config.toml
model = "autoregressive pixel model"
dataset = "retinal OCT scans (Kermany 2017)"
train_examples = 98430
image_size = 20
horizontal_flip = true
levels_per_channel = 32
vocab_size = 33
arch = "transformer_decoder"
width = 384
layers = 10
norm = "layernorm"
norm_position = "pre"
activation = "relu"
mlp_ratio = 2
head_dim = 48
fused_qkv = true
bias = "all"
qk_norm = false
parallel_block = false
dropout = 0.05
inner_norm = false
drop_path = 0.15
positions = "rope"
tie_embeddings = false
init = "xavier_uniform"
residual_init = "none"
optimizer = "adam_atan2"
lr = 0.0014
beta1 = 0.9
beta2 = 0.99
steps = 22200
batch_size = 32
epochs = 7.2
lr_schedule = "cosine"
final_lr_fraction = 0.01
warmup_steps = 1110
weight_decay = 0.1
Rows from block 2 of a small autoregressive pixel model, named by matrix and row number. Rows with one number belong to one neuron. Each number is 128 + 24 x the weight over its row's rms, rounded and kept within 0 to 255. All counts start at 0. Numbers have three digits each.
After each neuron's rows are labels from the 100 images, of 14976, where the neuron reaches its highest value: "responds to" is what is common among them. Only what is clearly more common there than usual is listed. The data: retinal OCT scans (Kermany 2017).
# fc1: MLP up (model.blocks.2.mlp.fc1.weight, 768x384), inputs 256-383
# fc2: MLP down (model.blocks.2.mlp.fc2.weight, 384x768, transposed), outputs 256-383

fc1.264:117117131092153146104137106159112111148107118123133068129102132157148125141091139157111156161133146146100126117069118127150137110130127156122135163116105109127087147145114097140181119086136165101112115115138109087090120135119160117141117147112154096133118140131132114146172140129131129174098111134145111102114168175120149143107091143138115127119126095199120103139166133139143107121120
fc2.264:131048115143148124144131127092134156114167108144140201124161130113119108139141138110162072115139113120165102121157099115114107097116147101164130083150150137085116118136126139148143130145095074117124134103116132161154120146141103143113119154143125167129128136112132110132107079170146113173169124163110117187129110105135118099182112129111142106103133163124095128137106064140118136134141
responds to: finding: diabetic macular edema

fc1.94:143138111144125189166096120146140166107157122108115121113117110165127128120068098118153142139174108101110150170096119121109106126134103176148065180149129119103107123104144125130128138170131149147105137130138152104110146146139139104096120169130109110133103100129111080145145091103117140175130127128135139122138140165103157140104145169139099119143136105121131138157161140109162144124144
fc2.94:123111160115139127126164161087125109126101099167120162114099113104117118116142152123160115122108152125145086089157155137141130109164081091106143106096100149173070115134130135142095155054112128149152142149132076150117128115146108151172121109101144098119168180090185122190110150197101105117122142143124155102123160100148121081133130097119155140117132127080140143158137135134142153128141
responds to: finding: diabetic macular edema

fc1.316:151109119140147190135145112115133114135167146133117119142080128092158090109102146144168082113119118138115096120139106135130110124128132112158109128132157149112144108141109128124127131134211095148108170135128161125147129153120168096127130169082128134137138133114119145168076146111174131175137105175138127141086148160110146128136104128111137139136140080146142140127129079140119136114100
fc2.316:089150095109102123124130126188135127099117124167125130139157138151094146135133162131100148148122140136137129190046110124088124156147140138146159155103090130155116170139102162123136075143131106121149105109088123140202127110141153120167126106136081127137115120100138138109163117113126152097133113132134102122167054100124124116132128114150084107111133155123103180091137124121130134119148
responds to: finding: diabetic macular edema

fc1.168:133149152090111106130137085156141163124108084155122190136085144140084139160119154152114112115133126130087130102171120148155117115150184091100122108112121093130133122140137138102142173132128114099177149132145140138154142169115130161157126142126123108102132115098134150140116121115131086096146140090095166150166137115138097096153103129126142128156122122086140133121134142084148153118119
fc2.168:151142092176131163150132149085144142127154127138126071114129115081193131125141116133160151120143165108109089114100132091124115131117113158121146110104117147112117148138107155129117128141124135153100140115101118137137124139124171088110139140100137145106100136139088175132091115107126170127117123097106140126072133115137137153092108134102095133129108071126100144111152108164124122114111
responds to: finding: diabetic macular edema

fc1.519:130138091127142153113141101133148125160131137129117129162145145122151154123102124107079121165160125106123122206139116179144135053141127139130113093139129119148153083203103099136186147125170137152110104180123127134149121122128134113139116109130132108135116112134095139061136157143178120152170121140106104097139089134128122144117115114091099113137139150158090128116157120133160116122113
fc2.519:128119169145085122120114129137116169105131164139103131140119114106156086134144105162152111117135173127115154135121119101132150148194134162115101132157124087097118111130121110152152100167136114157087134144135099106122093140119104134081078142129097109155132158154150099111143141145143128117106108086169111118111124125116136085111142112132128119075111121185132074143135106120112108130128
responds to: finding: diabetic macular edema

fc1.406:146087126135103156151140150105120157129116143140145137184149117090093135123133124119189101137097148146128066107111141138151126119153121152180136112151148113105130109130116138109130079130141136145132147147133133129153131107118152072148173120111124114171135110092132136106108103058157164163086104189110152105129061104123132101143156110133145145124112138144115162151129097165116107130105
fc2.406:106143124095123076120143143161132102138105121095118100081128115179161110136093153180070140148100121130134151136139141139129126150122104115128115147119100132170180128124133139120133140160122124115129137110114130129132123157111141127105136131128126118081071149157080120140138145173136101085163129076141130148107167164102130161151096146129076163118141100092109172128135138080129123098174
responds to: finding: normal

fc1.435:152120123105157168108125104150118125119137136082091133127159119104151143120095145118157118124128151127084124157133133161126145106127126130109144133097097102133135124141080118166167126118133151148159170144171137122131111136144122060148118130135122049132136099128102136118143152124149125104156089118148126121162129113114110092079156121127152109127123117146106142149167132134141094116129
fc2.435:136146150122104143174139107108140102130154137189095098147113110137126120131109138096106120165111148140135135115111099120113127139118126150118126173144123087152165143128115149138158108120167170099160125145123128101118106096115141133070115127139118160173142103113147124113144128136137132119103129124110124114117094179125117127121174155123132125132143119158156073113100092166146104163153
responds to: finding: diabetic macular edema

fc1.72:141147085127159175144120107167124117131142138112126116088112135144170141147121111123154123133130113137113090152117164114152121134145103095149111123184107096152124103152145120123170160156111080173152141120127163129109134162128100129167150158130130133112141076099140132142100146129154103110108119121101142130110156156113150074119132157136135105133117075131136151155134120119153125117118
fc2.72:145156086141129157135138111145154133107136137111095093168132136091129134103164104111130100102139134100109137138135116113119137132148123117096129127141084088164098133132128122096124142128121095154128107139118131146122134139110065125123108133160124157128157104127131124093115191137179116151185131119096139122092098076085092095073143132135153109102093136125107118130160147136157136131141
responds to: finding: diabetic macular edema

fc1.226:125114141129128128139168093155076100140115106161136119126125143130114147168103153090120139147169116145097138129114152156135166083135131107143105134107141080126168112134123102125144137091147145162125135133158156123117121136099134115116101133078131122130133073130105153115148117133147137142147128139122131113165130165085171145078103145121111131123181123142114171167111141133159125100119
fc2.226:116120128135110149100113147144133158111136133109115111142121128134139110116106138126157129134127151112119099134151164102113109139141116172071177127121141143111108133119146132153116105153096100149082131130121098107136132141115125114134138165126136072108104132126158105156126179135110146073109127121147123128093121112130088122178205102128156149116151101122120121126146115113113116153122
responds to: finding: diabetic macular edema

fc1.744:101150151118126122112107131144126128132103136087121124150125137157168096144106106132141106161113149151146123119154084154115118090084141104132074087122101141119148162139107123130165122132143129093164122158156075114104156151079155117127126121142126141124119153147128090134154130120126154148136119143144139147133092145093107137160089135120136128125115113112084132125156110143099124090136
fc2.744:151097094104087149135094138085140158146092133157129133162135132138083145133115139126161075118128124131097106094169105132138133139150150104099173116080164124140142172119126162145120149127174122127121105082119100164130167105089133084126119138151148117157105140096171176154098110115145141101135084131129111137091079098143085067127108100142134149113117172150141158111125076131111130154089
responds to: finding: normal

fc1.527:146138134132135126142128159117140174085133110114062186085150111113111141119117096081140111128164142113102159163151139151108157143160177125134116179155054119162132091119160118120126164126130159131114105076120108133098143107119125142080129143147144133118116115172117111144146113165108109125141129107130140125139147115109180125153135173118109093179107126133128106157148134133141153138131
fc2.527:153115111091162094119169099152137107147127131125155105142141126111135152125123097157120172116122139125119129101153116152121128075157136115143111123139135095120126145116120124137107169173135106090169146102157162113074098124148117147166141143133149096139136175098081126104117151113103110122102142141162138119136151134136162110111126125130106165105135142114109160121131123095127120135071
responds to: finding: drusen

fc1.98:124136137111092097112147121142117176133089068168095127084131125155126104144124091116103160162145119135126147163178112126117144090120179097147129152163111171133092099120160175120113169085118153124148096136130082108146171099086127119114123149135146150130136147141142065111141146144097123128163140082103129141135145112114123156115102167146101124173149121099137129160098147154134209133155
fc2.98:131128124114132101148145095146114095163141187110085121136141130146141109145115123131137158143120135140116120114131094107116087158163097082139122159198117119095143157136134079119165130141155086111152099124103142127143090122144159136182138144127117160170131146079119123123059181115165085142132132149140078159146132139119133161165152129136145144130132096174106137156113108087068110144121
responds to: finding: choroidal neovascularization

fc1.723:123161132086118113070105082138149106132092105120115111112133166140101121167138121173098145153106105119099120099147115155148087165121178106137160102109166089144138146156139118132166115129135117139196156118127128110115128129107115141182121158109129116072114106140147155105121143126186076126135140150111162112158125174165112095146123139080133119112118106158121135117136128108098113107129
fc2.723:118122106177099132153164163108138129106185131153153125116120123095157110114144125108148125103139109090117129148086138120096135120151091106133143134147101130097106143122132179120094134155146147137114140120134120168155140113126201066073136108099085124145122111140116145136100085079126157152127068111141112119101120107083175136112114135119146111123128144117096176165148101153150112093155
responds to: finding: diabetic macular edema

fc1.755:084143107132136119127148095139159143137134119112123066140074124129138143112113128183143117162151125079129117128120096132136097128093109167172220121105136111113091148151096126101147111124143116105134155133124119126116116162143126126132162124102100137085131109079122125124113155079176108148119111118127114117102098163128111198104152140102134172133090114169103119139140105133133155113121
fc2.755:149114135147133157085119171159133133122125123130136132096127127096141118105113112157122178118128128102098093112061172133121131114132124089134153097185111118109101124124142148151124118152126113134117153144180124128158125126147172126108115188123123074127106149131109127150103133130121138115105136137145156136116137150135127155114134152105103160114126108110107151132153144079166099123168
responds to: finding: choroidal neovascularization

fc1.565:125178157085147121074132120187155100118118105090129077093151107155148109115105152158111131153118087126139130108150136149109102150069094091121144145115141110085137159127105133144157126129146159101157159152167156076117142160095167097133148138114105080102095131116126116114125135090163089144165109114136114108139071156111123136138160170123138113126094096129100153132189097115119106082145
fc2.565:131098104115112138151118144066150158164110129179120184140124145138139151132112138107150111181113107121095150123157057163114133132153160112092145124103129139176104087124124147154119146123127149112122099133142133135135130109144146130096122081164130118140111128097121153111091100171146150132124118136147140119127108100120097107118160110146129122119084150127123098111125096143143141119110
responds to: finding: diabetic macular edema

fc1.578:101127177087101117120140077162136123133090078128119105121146133115128143128140169102120158131155111102100132120136125125120103105116161130123116167132128140118159097123143153089141146114169128179151115140136150115141123098118145086091127131086125100130084120073113123116153100118111117170159129060131139131090108179139119183081148171122112098125137147130112106160106086132150135092153
fc2.578:171128158148157185105172130114097139106136146113140113127109098096122157149110103130135133142106106139133123158106152139111159107138104161110121121090114111120109129101102160142132126169135130133115149099122131122133159109148142118143121099130157111124143116188131133139111146124143152122117115178203113101142147118124154155198154088135164137117152088111119163153145145127139125138120
responds to: finding: choroidal neovascularization

fc1.468:103149113102084093124135108141107132127113096101088103178111155145130113168142112142098157179124136158137139128166082117145145107109142099143107161126110116123102126145136112129200157145131109109133101112129115126113120128132158138107123131153107163141090133131115099124153140109160123159123096115137110112135146152081113161141110118150124153123120090160111108109161113147130141095117
fc2.468:116120100113124125139104142105124128133076161114110119180137139136087132145102146119141097125134121134072112132165117138124095141129116091107156107098151115142128131122144118132142117127142101105135108118114141151116114125123122064158121152116146116178128110065148111138061139156142135085117128136145099144114110083108091117148125143136137111092133117155172162143112095137152139136128
responds to: finding: choroidal neovascularization

fc1.24:110178092149149138098087135163097127088106131114110089129180125140134081144109099093149135133134082142130118165132096122137120143084097126169130146168119104161144134131149111150192114148118109096131141082110135110067101171099125146133146162112117111112117102144158069179099145127139125152092124153122120079152117151115178139152132130164121107124128090157106116162159084112141093099092
fc2.24:147111170156118149166127126094119119149108141177132129152113124083101123150135142152113095107123082134108140109160146143122136149185178143142125102120105081157109132129137144127112171122130182160167068142122149108135152077159114075121108122135175160113079154131094147110103134130141134130131134134105144101127152105124122087119150125120107168122101148145150156115130169146186111138115
responds to: finding: diabetic macular edema

fc1.218:137136113098104141148161102152115135124168094143131125107105153117135168145108136106135075156141148159124120103135114155122162120115180169137077144122098113141103084128085161148138112112138124109106107113132098104120108137131128145107116136157122102111132136153111107099154165132155150147101121134146155109133170142113126146085112148132137182120137106158097124107116167111126133137117
fc2.218:130125084169167094168121110100120117115136122109159142152175148140175128122129160110170121144110116141135140125148133121139139110154093122121132114101136120156164092121154074164134153157115119144179124144147107096108139107110085073147160104137131138073144105116122132137087094111116178169161118129121136147103128112145159088149118143132111072122146166095145153130140073124142127139126
responds to: finding: normal

fc1.210:145126167093111130119126110171127142122085093161124133112117148133133174139136154152097111118134137123076139115164134132131127113105158087104165172096107107121132154125119125121114110087138153130162158116082138092134122156106149133156114137125092097093101133115083092105158137084099081124157128128145159140152165134152119153112116169136096156154115124101163130126117154050124116124116
fc2.210:087107131131109135125123105136163108125095154154123144134102133156137131101149186130169214107116134109136146133143118149113104135149134098160131153111156100160099106129147141115179121105161110148100124107132121142135101114131133088106123117174102103118108125190128144203121074153137146135087111102087115138118142141128132115123087119119156095102115104108122147092101093151123125100114
responds to: finding: diabetic macular edema

fc1.44:158125105071113147089131111137121130089106059113115095134141130142133140136117131133079083138171152114097130124129156151145139103159102126113101131103059121131123155133104114129118148154157120154105097151116146108133180145133160144133128141121114122102098104108093084105158154122125109084137142098098167124138122147176156161119138138133075120164136124114127138136121109058102129155057
fc2.44:117066134124139101106113099105136117126091147154086109145132143113115138122104160147104134153132154115100128177119117119127125122167161153145129152083150110129084127132141187140126134121135121125090155218150108153124125131105134111134125090155091120141125131151152130175151137168133105110127124151141155089106152152086097154122119156131126159107137100116147121110074112168129134098101
responds to: finding: diabetic macular edema

fc1.555:127125149145092126119099141110111133114078160131135127103111135105128096133134139154107123141099116154137125099176104106137112146112154077100116127108088124126091118117149114158137092151146087129124160128100120102112146171100117113133144166140124146105118133114120123115088151129166113145166134142118172118121164196103121107148077152151155159136116056116156149139158126133120105140110
fc2.555:144118128126122156147184113150128151115147096141109097121163131099074115130114126116136124120113149142131151147115146131131128115130120173155148128148136169172135144123130166152119148131152179138149138082120125156077106107122177140121125097129112139112132092128130106116126095069060116154109112137069095115154068089136159177152159157135121131118118182120063157146130132159124122088148
responds to: finding: diabetic macular edema

fc1.104:140170131144131164140110117179118145104122131146126160091119141147114121132108096107133109077137102128114134118135143140137129138129174122141086117197113121141139125130173122109162127132124083150148168115131133115127142140063116126157139168119117096095122082135160115132095106124134121128114133131104168134119111168116121099123094157154134111139121094101132148173155126080143153132114
fc2.104:133152121148149167112112127072130097137136156126134131126120150099174140116147119137143117110119137135106152160131127092134132101162109139134114115140125092086109091155156101119135147116130145148091155167125139161135115157147114144079113115084140115126132127116139119124060154157144093128162150091132124156123187121147120131146108106127130118126131139135102071117161112148116135153118
responds to: finding: diabetic macular edema

fc1.654:153101168138108113118159084148135137109091091086107141094098113107123137178129124158130098135139108132100132130105121132102151042108153176153146123101108147136147130114057124137112140133162146117159124146123090130138144088125141136139135123145138139143116139118110133149156110134149103150100108178144161127132124195143137151144110132126118169131123172136095146122121105141078151120098
fc2.654:139113121151097166127143118072195151166119107149152134141112137141151142104152091140129146097111121126103121140137151138146119116146136100101127165116116061103090156146123088114122145122142096165119137117141147140110158137143113144113146128121167088119136122137128197119142137141124105103143090105155150144115137108141096131112123130095125132126099116143120133123133124179133150133128
responds to: finding: choroidal neovascularization; finding: diabetic macular edema

fc1.337:154125111124166155085120099142129148133067107049133123139120127110132102117122148092117144134168117106098085154121123170149123111147150117096129117129099122172108107159126145114105120133127140155105135148142129130156160144088139106142126120134153076128106107129048120096161139116113130144177141117091120109115124137171158142111117113096059114162140139120100131140133104112129141139120
fc2.337:183104099130122109134099148152112101143145113144118135146072153158123163137148090166126117138143176132121076121106148125166168151116078119100129111143075127096174121129142122131129132159117096155149142136109113147153124112146155135115077146146112147176108173137106117107090115096148154119101133137148094121165084135115087109120123119137146103119126137140091137084145189113113113139116
responds to: finding: diabetic macular edema

fc1.170:103112110149101094116111144127147142130143129148111139129145147156164121143137132125095153137113086133177139141166104099150111132048132118141113152131138134109163131157126120113145162124132145113157076120112127111164122132121120162127136167138154160137104127138136130103087117127141121136095090140124106147115154145130148177149117110120120144126117105161089119101124128138103154116130
fc2.170:148115133123141143121111122097155156116068149148149130115110147142134122099113048150091177098150095128137144139139154176124157114147133119140112080164132099112121122140124108123148119127139112120104180131132109124124103129157111120140096164137136134069124093147117142098132123139153135137110142100136150167125111152165100112117142121106116093142102122124126144127146130081169106159084
responds to: finding: choroidal neovascularization

fc1.366:127165117163136162140155149159117172100154124157141103105123135117139090146126138100162128089119115132118146123117114081151109167071140106094144156155119142102149127130129181106135130154121130132117168065107162131136154138106169106088132144101089136132110128149136143177098106106136152149075074091143119129117110138112129169116129203126137116130128082112144147165122131140111152081116
fc2.366:137116130090106096108099096110140138136126132086139134135114121129104126152123145175094092163111120150107153150156152125129142090180124116131143149110127073149108103116148099131145138131145136140120102173124108146134118158161117188144100120114153141140124119118143081144135158144137063081153121122122110163137113126153134094122146114143182121097095103196151116113158163120083134137121
responds to: finding: diabetic macular edema

fc1.298:193099135122108155124158133133162140135127156089154163158118145092116126127139105119132136147135117101120134107133079164129138133159126116129149158171061120107109140151113161130123154129144157161111106156132132136106186117119144120100116156138153117179131134119105132066146118120132110099129114078086093104111106100103134078138114113110138082153115125145104120159150135140151150125166
fc2.298:074167107090137126126168121107102114107082114164127128171173133114156109152123156145090099164122128145158133101137165101123125124120112128130119124102166124179123168108131112165149073095133130074109146135134117112150132150095125112127124113146090133054134155140108122137106203163129127187136119126103134146090132124095138143161121112121106162114118162150124096127138095115123115107142
responds to: finding: normal

fc1.551:119108150106127146115097079158142133099098158108133134092135099097157110107126133138148147140162103105115101130123085119098124113156170149136132140148078152193118155092148133138126116107132168146114159092119133136116164115113138160167141170155145124151129107133112099161089140101102093159128145137110146082133177119146122125089136106168129102173099134172109113137127095133123136138087
fc2.551:134154103117144059146126141110132117132132055140124146104114136160106145136100145097073133134159130107115127127105141130139136128106148154124116083115126105175136110148124143124088158103071136115132124115147135104155128125175128158164105091158127137126160124095083130107141105171116158126160162146103136141117168140156174153131112138123095142144126160075131146096096149132210142171091
responds to: finding: diabetic macular edema

fc1.459:141147132117139145163146145130116139140127114143125123113192129132092112141099116177154120128168085110065128117121133101140120097157102116171121136123124107147128160144145096106121119102152141127103135168137124148093190135077150118148109145133129109131093137136129119166160115121085104185101141200146155114171150122117139126117102138115100175141149111115087128174114134149128125137124
fc2.459:157119127141158078123129134153106132140150103128111131120113129130111115122127127097161086131142149130152133095061131122108123123115140163124101134171142100137144142146140152149113108088146140152115127107103086147146113125156144132152123107150125137152091150137113121149124153135132074122125127112168130081122098111152150115112122144133082148120138167158101111089126113101135143126069
responds to: finding: diabetic macular edema

fc1.492:146132116154157110098127126156127117130126160132102131097082141127120133135131109134137088148122126152132103110111119154130159118138160133207112092108139135138124131121127113103134114133110130108141172119106145123150139140109141124180155160095120150150142115127124139161095132139172108156115103204098149108117118118094131157147106132147156175132108096115126147118146124162109153139043
fc2.492:109111099132117125161138109152108146126123135154168103171117128078146120116133129102128168113099126164125182096158139103157138139111111113098140154138142072169113140121133084132143126089151141132112172164127118122133114156106133129114129128117126127126079110136141139105142129117117114078113104117143105143107155147116132133142115118113177112132121133136153129117179159163134093154107
responds to: finding: diabetic macular edema

fc1.348:150096148096133130130159092170132141111115133111109129162133143131110128164127134149146098140148113108089146119107118156109178093115146117132137167167129105101130098124129102153155166102152149154133130181154130096144105109131113144108090147146104100131081082150095107118150076075168080142126131146138121115167135185094151126105137131120146104125141136169104112119151130099118147119117
fc2.348:090074111151151129136163107129137124128150106147159139115093137167152140163126169160184171105084114147151151149185116103165132179089156144090127145105105136124103098136103156134124174118110114097109158117190161131140134135118126127133146099124123164163104098119121157146078175136137146114116097160172115161081111130103131135121100122131118136104135106127096156140127097115121125116117
responds to: finding: choroidal neovascularization; finding: diabetic macular edema

fc1.409:145117087131124114106105125171137124099121122105145110140097128139103151118131108141138088130139158130121088114108126148145114143150115111113104126135089153175150181141127114131123130139125114149167108098140118126082170116058112112125139184082126077153135091111114135129119121068106119164132131134117133093173083130148179094123146149110119113151084114129137129151168125111150119133127
fc2.409:118143138160145099097104092123116116099076141128144085136140119155121134119132138145142128150122152135127121112069184114144137121166162096120140097098134063187086165141097146142130124122141136105105139139142160139126101167099087155163153101159101137090122090156122124154182116192132111140133143132149132118157180120130166120134106118136059113156126153127114132089139114142131116148124
responds to: finding: diabetic macular edema