{"horizontal_flip": true, "levels_per_channel": 32, "layers": 10, "head_dim": 48, "positions": "rope", "init": "xavier_uniform", "warmup_steps": 1110}
Rows from block 4, named by matrix and row number. Rows with one number belong to one attention dimension. Each number is 500 + 40 x the weight over the matrix's rms, rounded and kept within 0 to 999. All counts start at 0. Numbers have three digits each.
# v: attention query, key and value (stacked) (model.blocks.4.attn.qkv.weight, 1152x384, the v third), inputs 154-230
# proj: attention output (model.blocks.4.attn.proj.weight, 384x384, transposed), outputs 154-230
v.292:511552539527505506527558486456581454511476531525462432461538481517449489487458499471506477524478523524403511537562537451534481488500469532515489536584505500536433517555481455429478449463513453474537527471485496560502477469467571452
v.293:478430397454479471481512571558467519552503486542563484552514486533568480487585485595418545523538493449529484447420509550497562484512492547509516440474514512491499452481481518561466589553500519474454501534537508497530538449525503534
v.294:504488417493491520506525494563565455473568453498498445510561517548521470398545466541454510534535493457494508502454604504545527481503436600535483555498494476470501562513550486515492475449489471485430527508504524504531509444475500477
v.295:467448538521497533473524552480490552558509434470568483519435533454525532496499513542517527465519537501547543462437435548461555487506568461472499494468565513508494481505502547577519533563497530472487524507499501473516542516536530509
v.296:467520509502492427506555482393403487489399646570556471511522527428542551568476440426416497530456539570471455467548429534511508529522456454533477574555545607565532408510446467493530540439559514568529457492508476551489531496505555542
v.297:507470508517526471475488462470462490448474568508475519499531470493459467555413542483527519501449477531483426531564407461495449532501478418453573470504466479532514448487473498512536496518498408509544470416443472485432441474495460534
v.298:498576561513497491536482468472511568509483471515473515405461460517527504507560491506492443463559505508474561528484556471535502470532531500494498541489485482530513482508534504447504494489518524517541519475481517531650494566507521469
v.299:487494557513521511468461522511417535543451465486558575539423484462518466535489467511463531463505535491492472506488469485506476496522527420441558515508466483441498469448505531505551509514515512521512450496507507482490504545493436505
v.300:453529497437502469501491499458458483592434599559518548470435547493526486577520508485466514561473495498489489475437401508523524545495527407492521459454568563512520402516470473512442563525526460502506516506560439511492497479478499544
v.301:457514531439502520491363514441433517576426480536522605480426471467506495586536498444492547516521486478566528489438419494491414555481530442512533533562514544457446505452552502538487496548510529540551535590594483474533512499503404518
v.302:507500420499502444511449530459425536503467495565512519480460494505546507575557507488487555521478457438494490456494448525443522475514516429458461488466489576552468443426491494438520591496539547512538478483542494512489532510486472469
v.303:514540518487491490505438497532450456482495469471563586558505465451490499529504484453485496485497504524527493521588532500549392530487497504500488530584410518420468567398528515498568430435513552548511426598451553500451493528495441465
v.304:514525490463484573532539494486467485531466520504500588471442540469539487506499570532448496525479490546511592527504474499543479519490505416472443562416560514387530515536565510461562487539516483555515480495500481470500506508459484495
v.305:448540442462492502459483519552507495500533422494588508541492482501518499487558452552438497534508485539502540456472556526518513504522453578511576436480491500478498484496453507509481524506461575481440434537533510508566518491513501453
v.306:419393381497483453478501479484420449488461547478490453542608485453528530571445513494438590530506446575562495465540439528504527486505495475505507456494522593557548464515429498521539531575469483512471470513471476458519516485522483555
v.307:577549508533522593477518486486557497467485489438449426442550481520478491414438610515602506456498514500432521544592472460482495454506534491446522543465488412494467510591485539444481440494466426407544502414487511454427477442512533461
v.308:523512571544498532457521515475466534553498442455530509420435475448446535506495535538534487467546526566550593488485480538506526440463540521470535501461515483434523563541478533504510463580501564500504476548489502439542518571546525489
v.309:533477542536510512479445486485434513434526478438533553525452529504525538468482562479620485412527532518604519495525450542465488518493561468500483500444442432459491545472521553531511487473519504474478471504454505461422510507528465495
proj.292:504505495459469479494452504542433524465570508485490543491551430500548488473485501486445549528476477523564476509448531462536523569487486515536489481447485515502565527465468491514518568554513530547480406543522495437496466597467502538
proj.293:524567480556569525488518478491555434502465469491492462498469549519440514458483473505558485408527503480475527503559456518479455472468498514559518468490449479472480562491561522458449450514474492513457540531503530555492528437511423551
proj.294:446562516544475477534499502530565508579428545456535563456549506520507472470483479507510505466430452493540450512480446459495520516516505478560494448518491494490489539561475498424500479552444512485561480583585433423491489515478448520
proj.295:519471494483435517496601458525488521465462551522520486476504505511437541492500466487559495524477497484504516471573501525468519464525465532507506530558472443435515485537541474515491485465549478457557515462434558502466553449524438515
proj.296:489556467470564440482496561474507489474593495515482547455570521503508551518510439480453565440534575506445534509494529517566529529525459537450495555495509514492595536491467502524382511497423472423416472490571546497479490514492547503
proj.297:552430559473558473455470522401479496473483487523456465510393500471534514510527568496494526549540521504456510485473584524511544535483536489462501487469523517559536477481495489534560466511537561545445454427469578557495459571526580396
proj.298:486541429491522459484486514546488482494556479480512495571546520514519519461459533532510495511503546480570522502502470475540506498472505569538497478474491597445527477531456502537460505503537519485491500546517504433441494552484503567
proj.299:553447484496545485441559448501499518452488542518488461497481514526487502535474530508532464470484570484448525509483509540489556416459502495540513548489508501559551459541521511582479445425534494505482575413484532492515516421519543480
proj.300:556516492498580522457518558473471478436543461573479469498491473497549537489535482464527558446526509493431504491522530531479482480469481496457505516471453534496519493471553515529449502465483503518458458430470592554534513462525549521
proj.301:554482492575471506471523481483482513469558576613467467491536408459504524519542445495516436588472529501456499487519476499483544385515451476524478522476506500470497468498547528543534519377512545445493546475448517489568507474479545524
proj.302:548618493552550536514496467499472460423603464512535500504436441508485509470514497546484411459564567488440518497526535527506508393496495568480499511497521507451472496446495521485449414559510515500427511467504487563564494485514535473
proj.303:479472479504400509481516476523557500532484526528537540427555512500512467546481512518520429524467513503483531531411458483527495404513509493513501539502553458540517450538479493551514480497500459424482605525567402422573521507472529468
proj.304:470484555537475473501552554492524548467515586555527536494521482515538468475514474453520472509459483499452434530499541473543490443497489552470489530516458564523482425546547474518545490476507491452565502455531446441549488607474586498
proj.305:517505434513485461473528454511563478529462482493489539475523602490469504456455460500551528393518503481503507473444481542489474469502512500561514561479460495508546554522546514494427489494504439517447552484529476447477522418547451564
proj.306:499500541520491522490457507356529438542470485554468451481405540469507551483523496496554510551571590482460487458493534546514440488552529516436508459532484417525508516395540470496483431515425503526431557455480584563546515568521494443
proj.307:526423550459410494511507482548472554487534549444490517552440443478482473529517539538434507549460449517486467492511616464528524524473509449471498519476519477551502491480515461469611467544543523516529462422411521516481446550486527464
proj.308:495411478489426487514496440507484538493539542504506476526480536467432516523490454554513430545468518482547472493569501529512453495521466499552491550515470476516508501433493482505556539409495442478521578432478486499506517477502510557
proj.309:492449522480400526527501468550491516512435533471515496544482483503448468520512526562503440578427494506442509494560524474497483450523482497504510581558557489530457468500480463518570453482515433440546563459473497507478510486509515492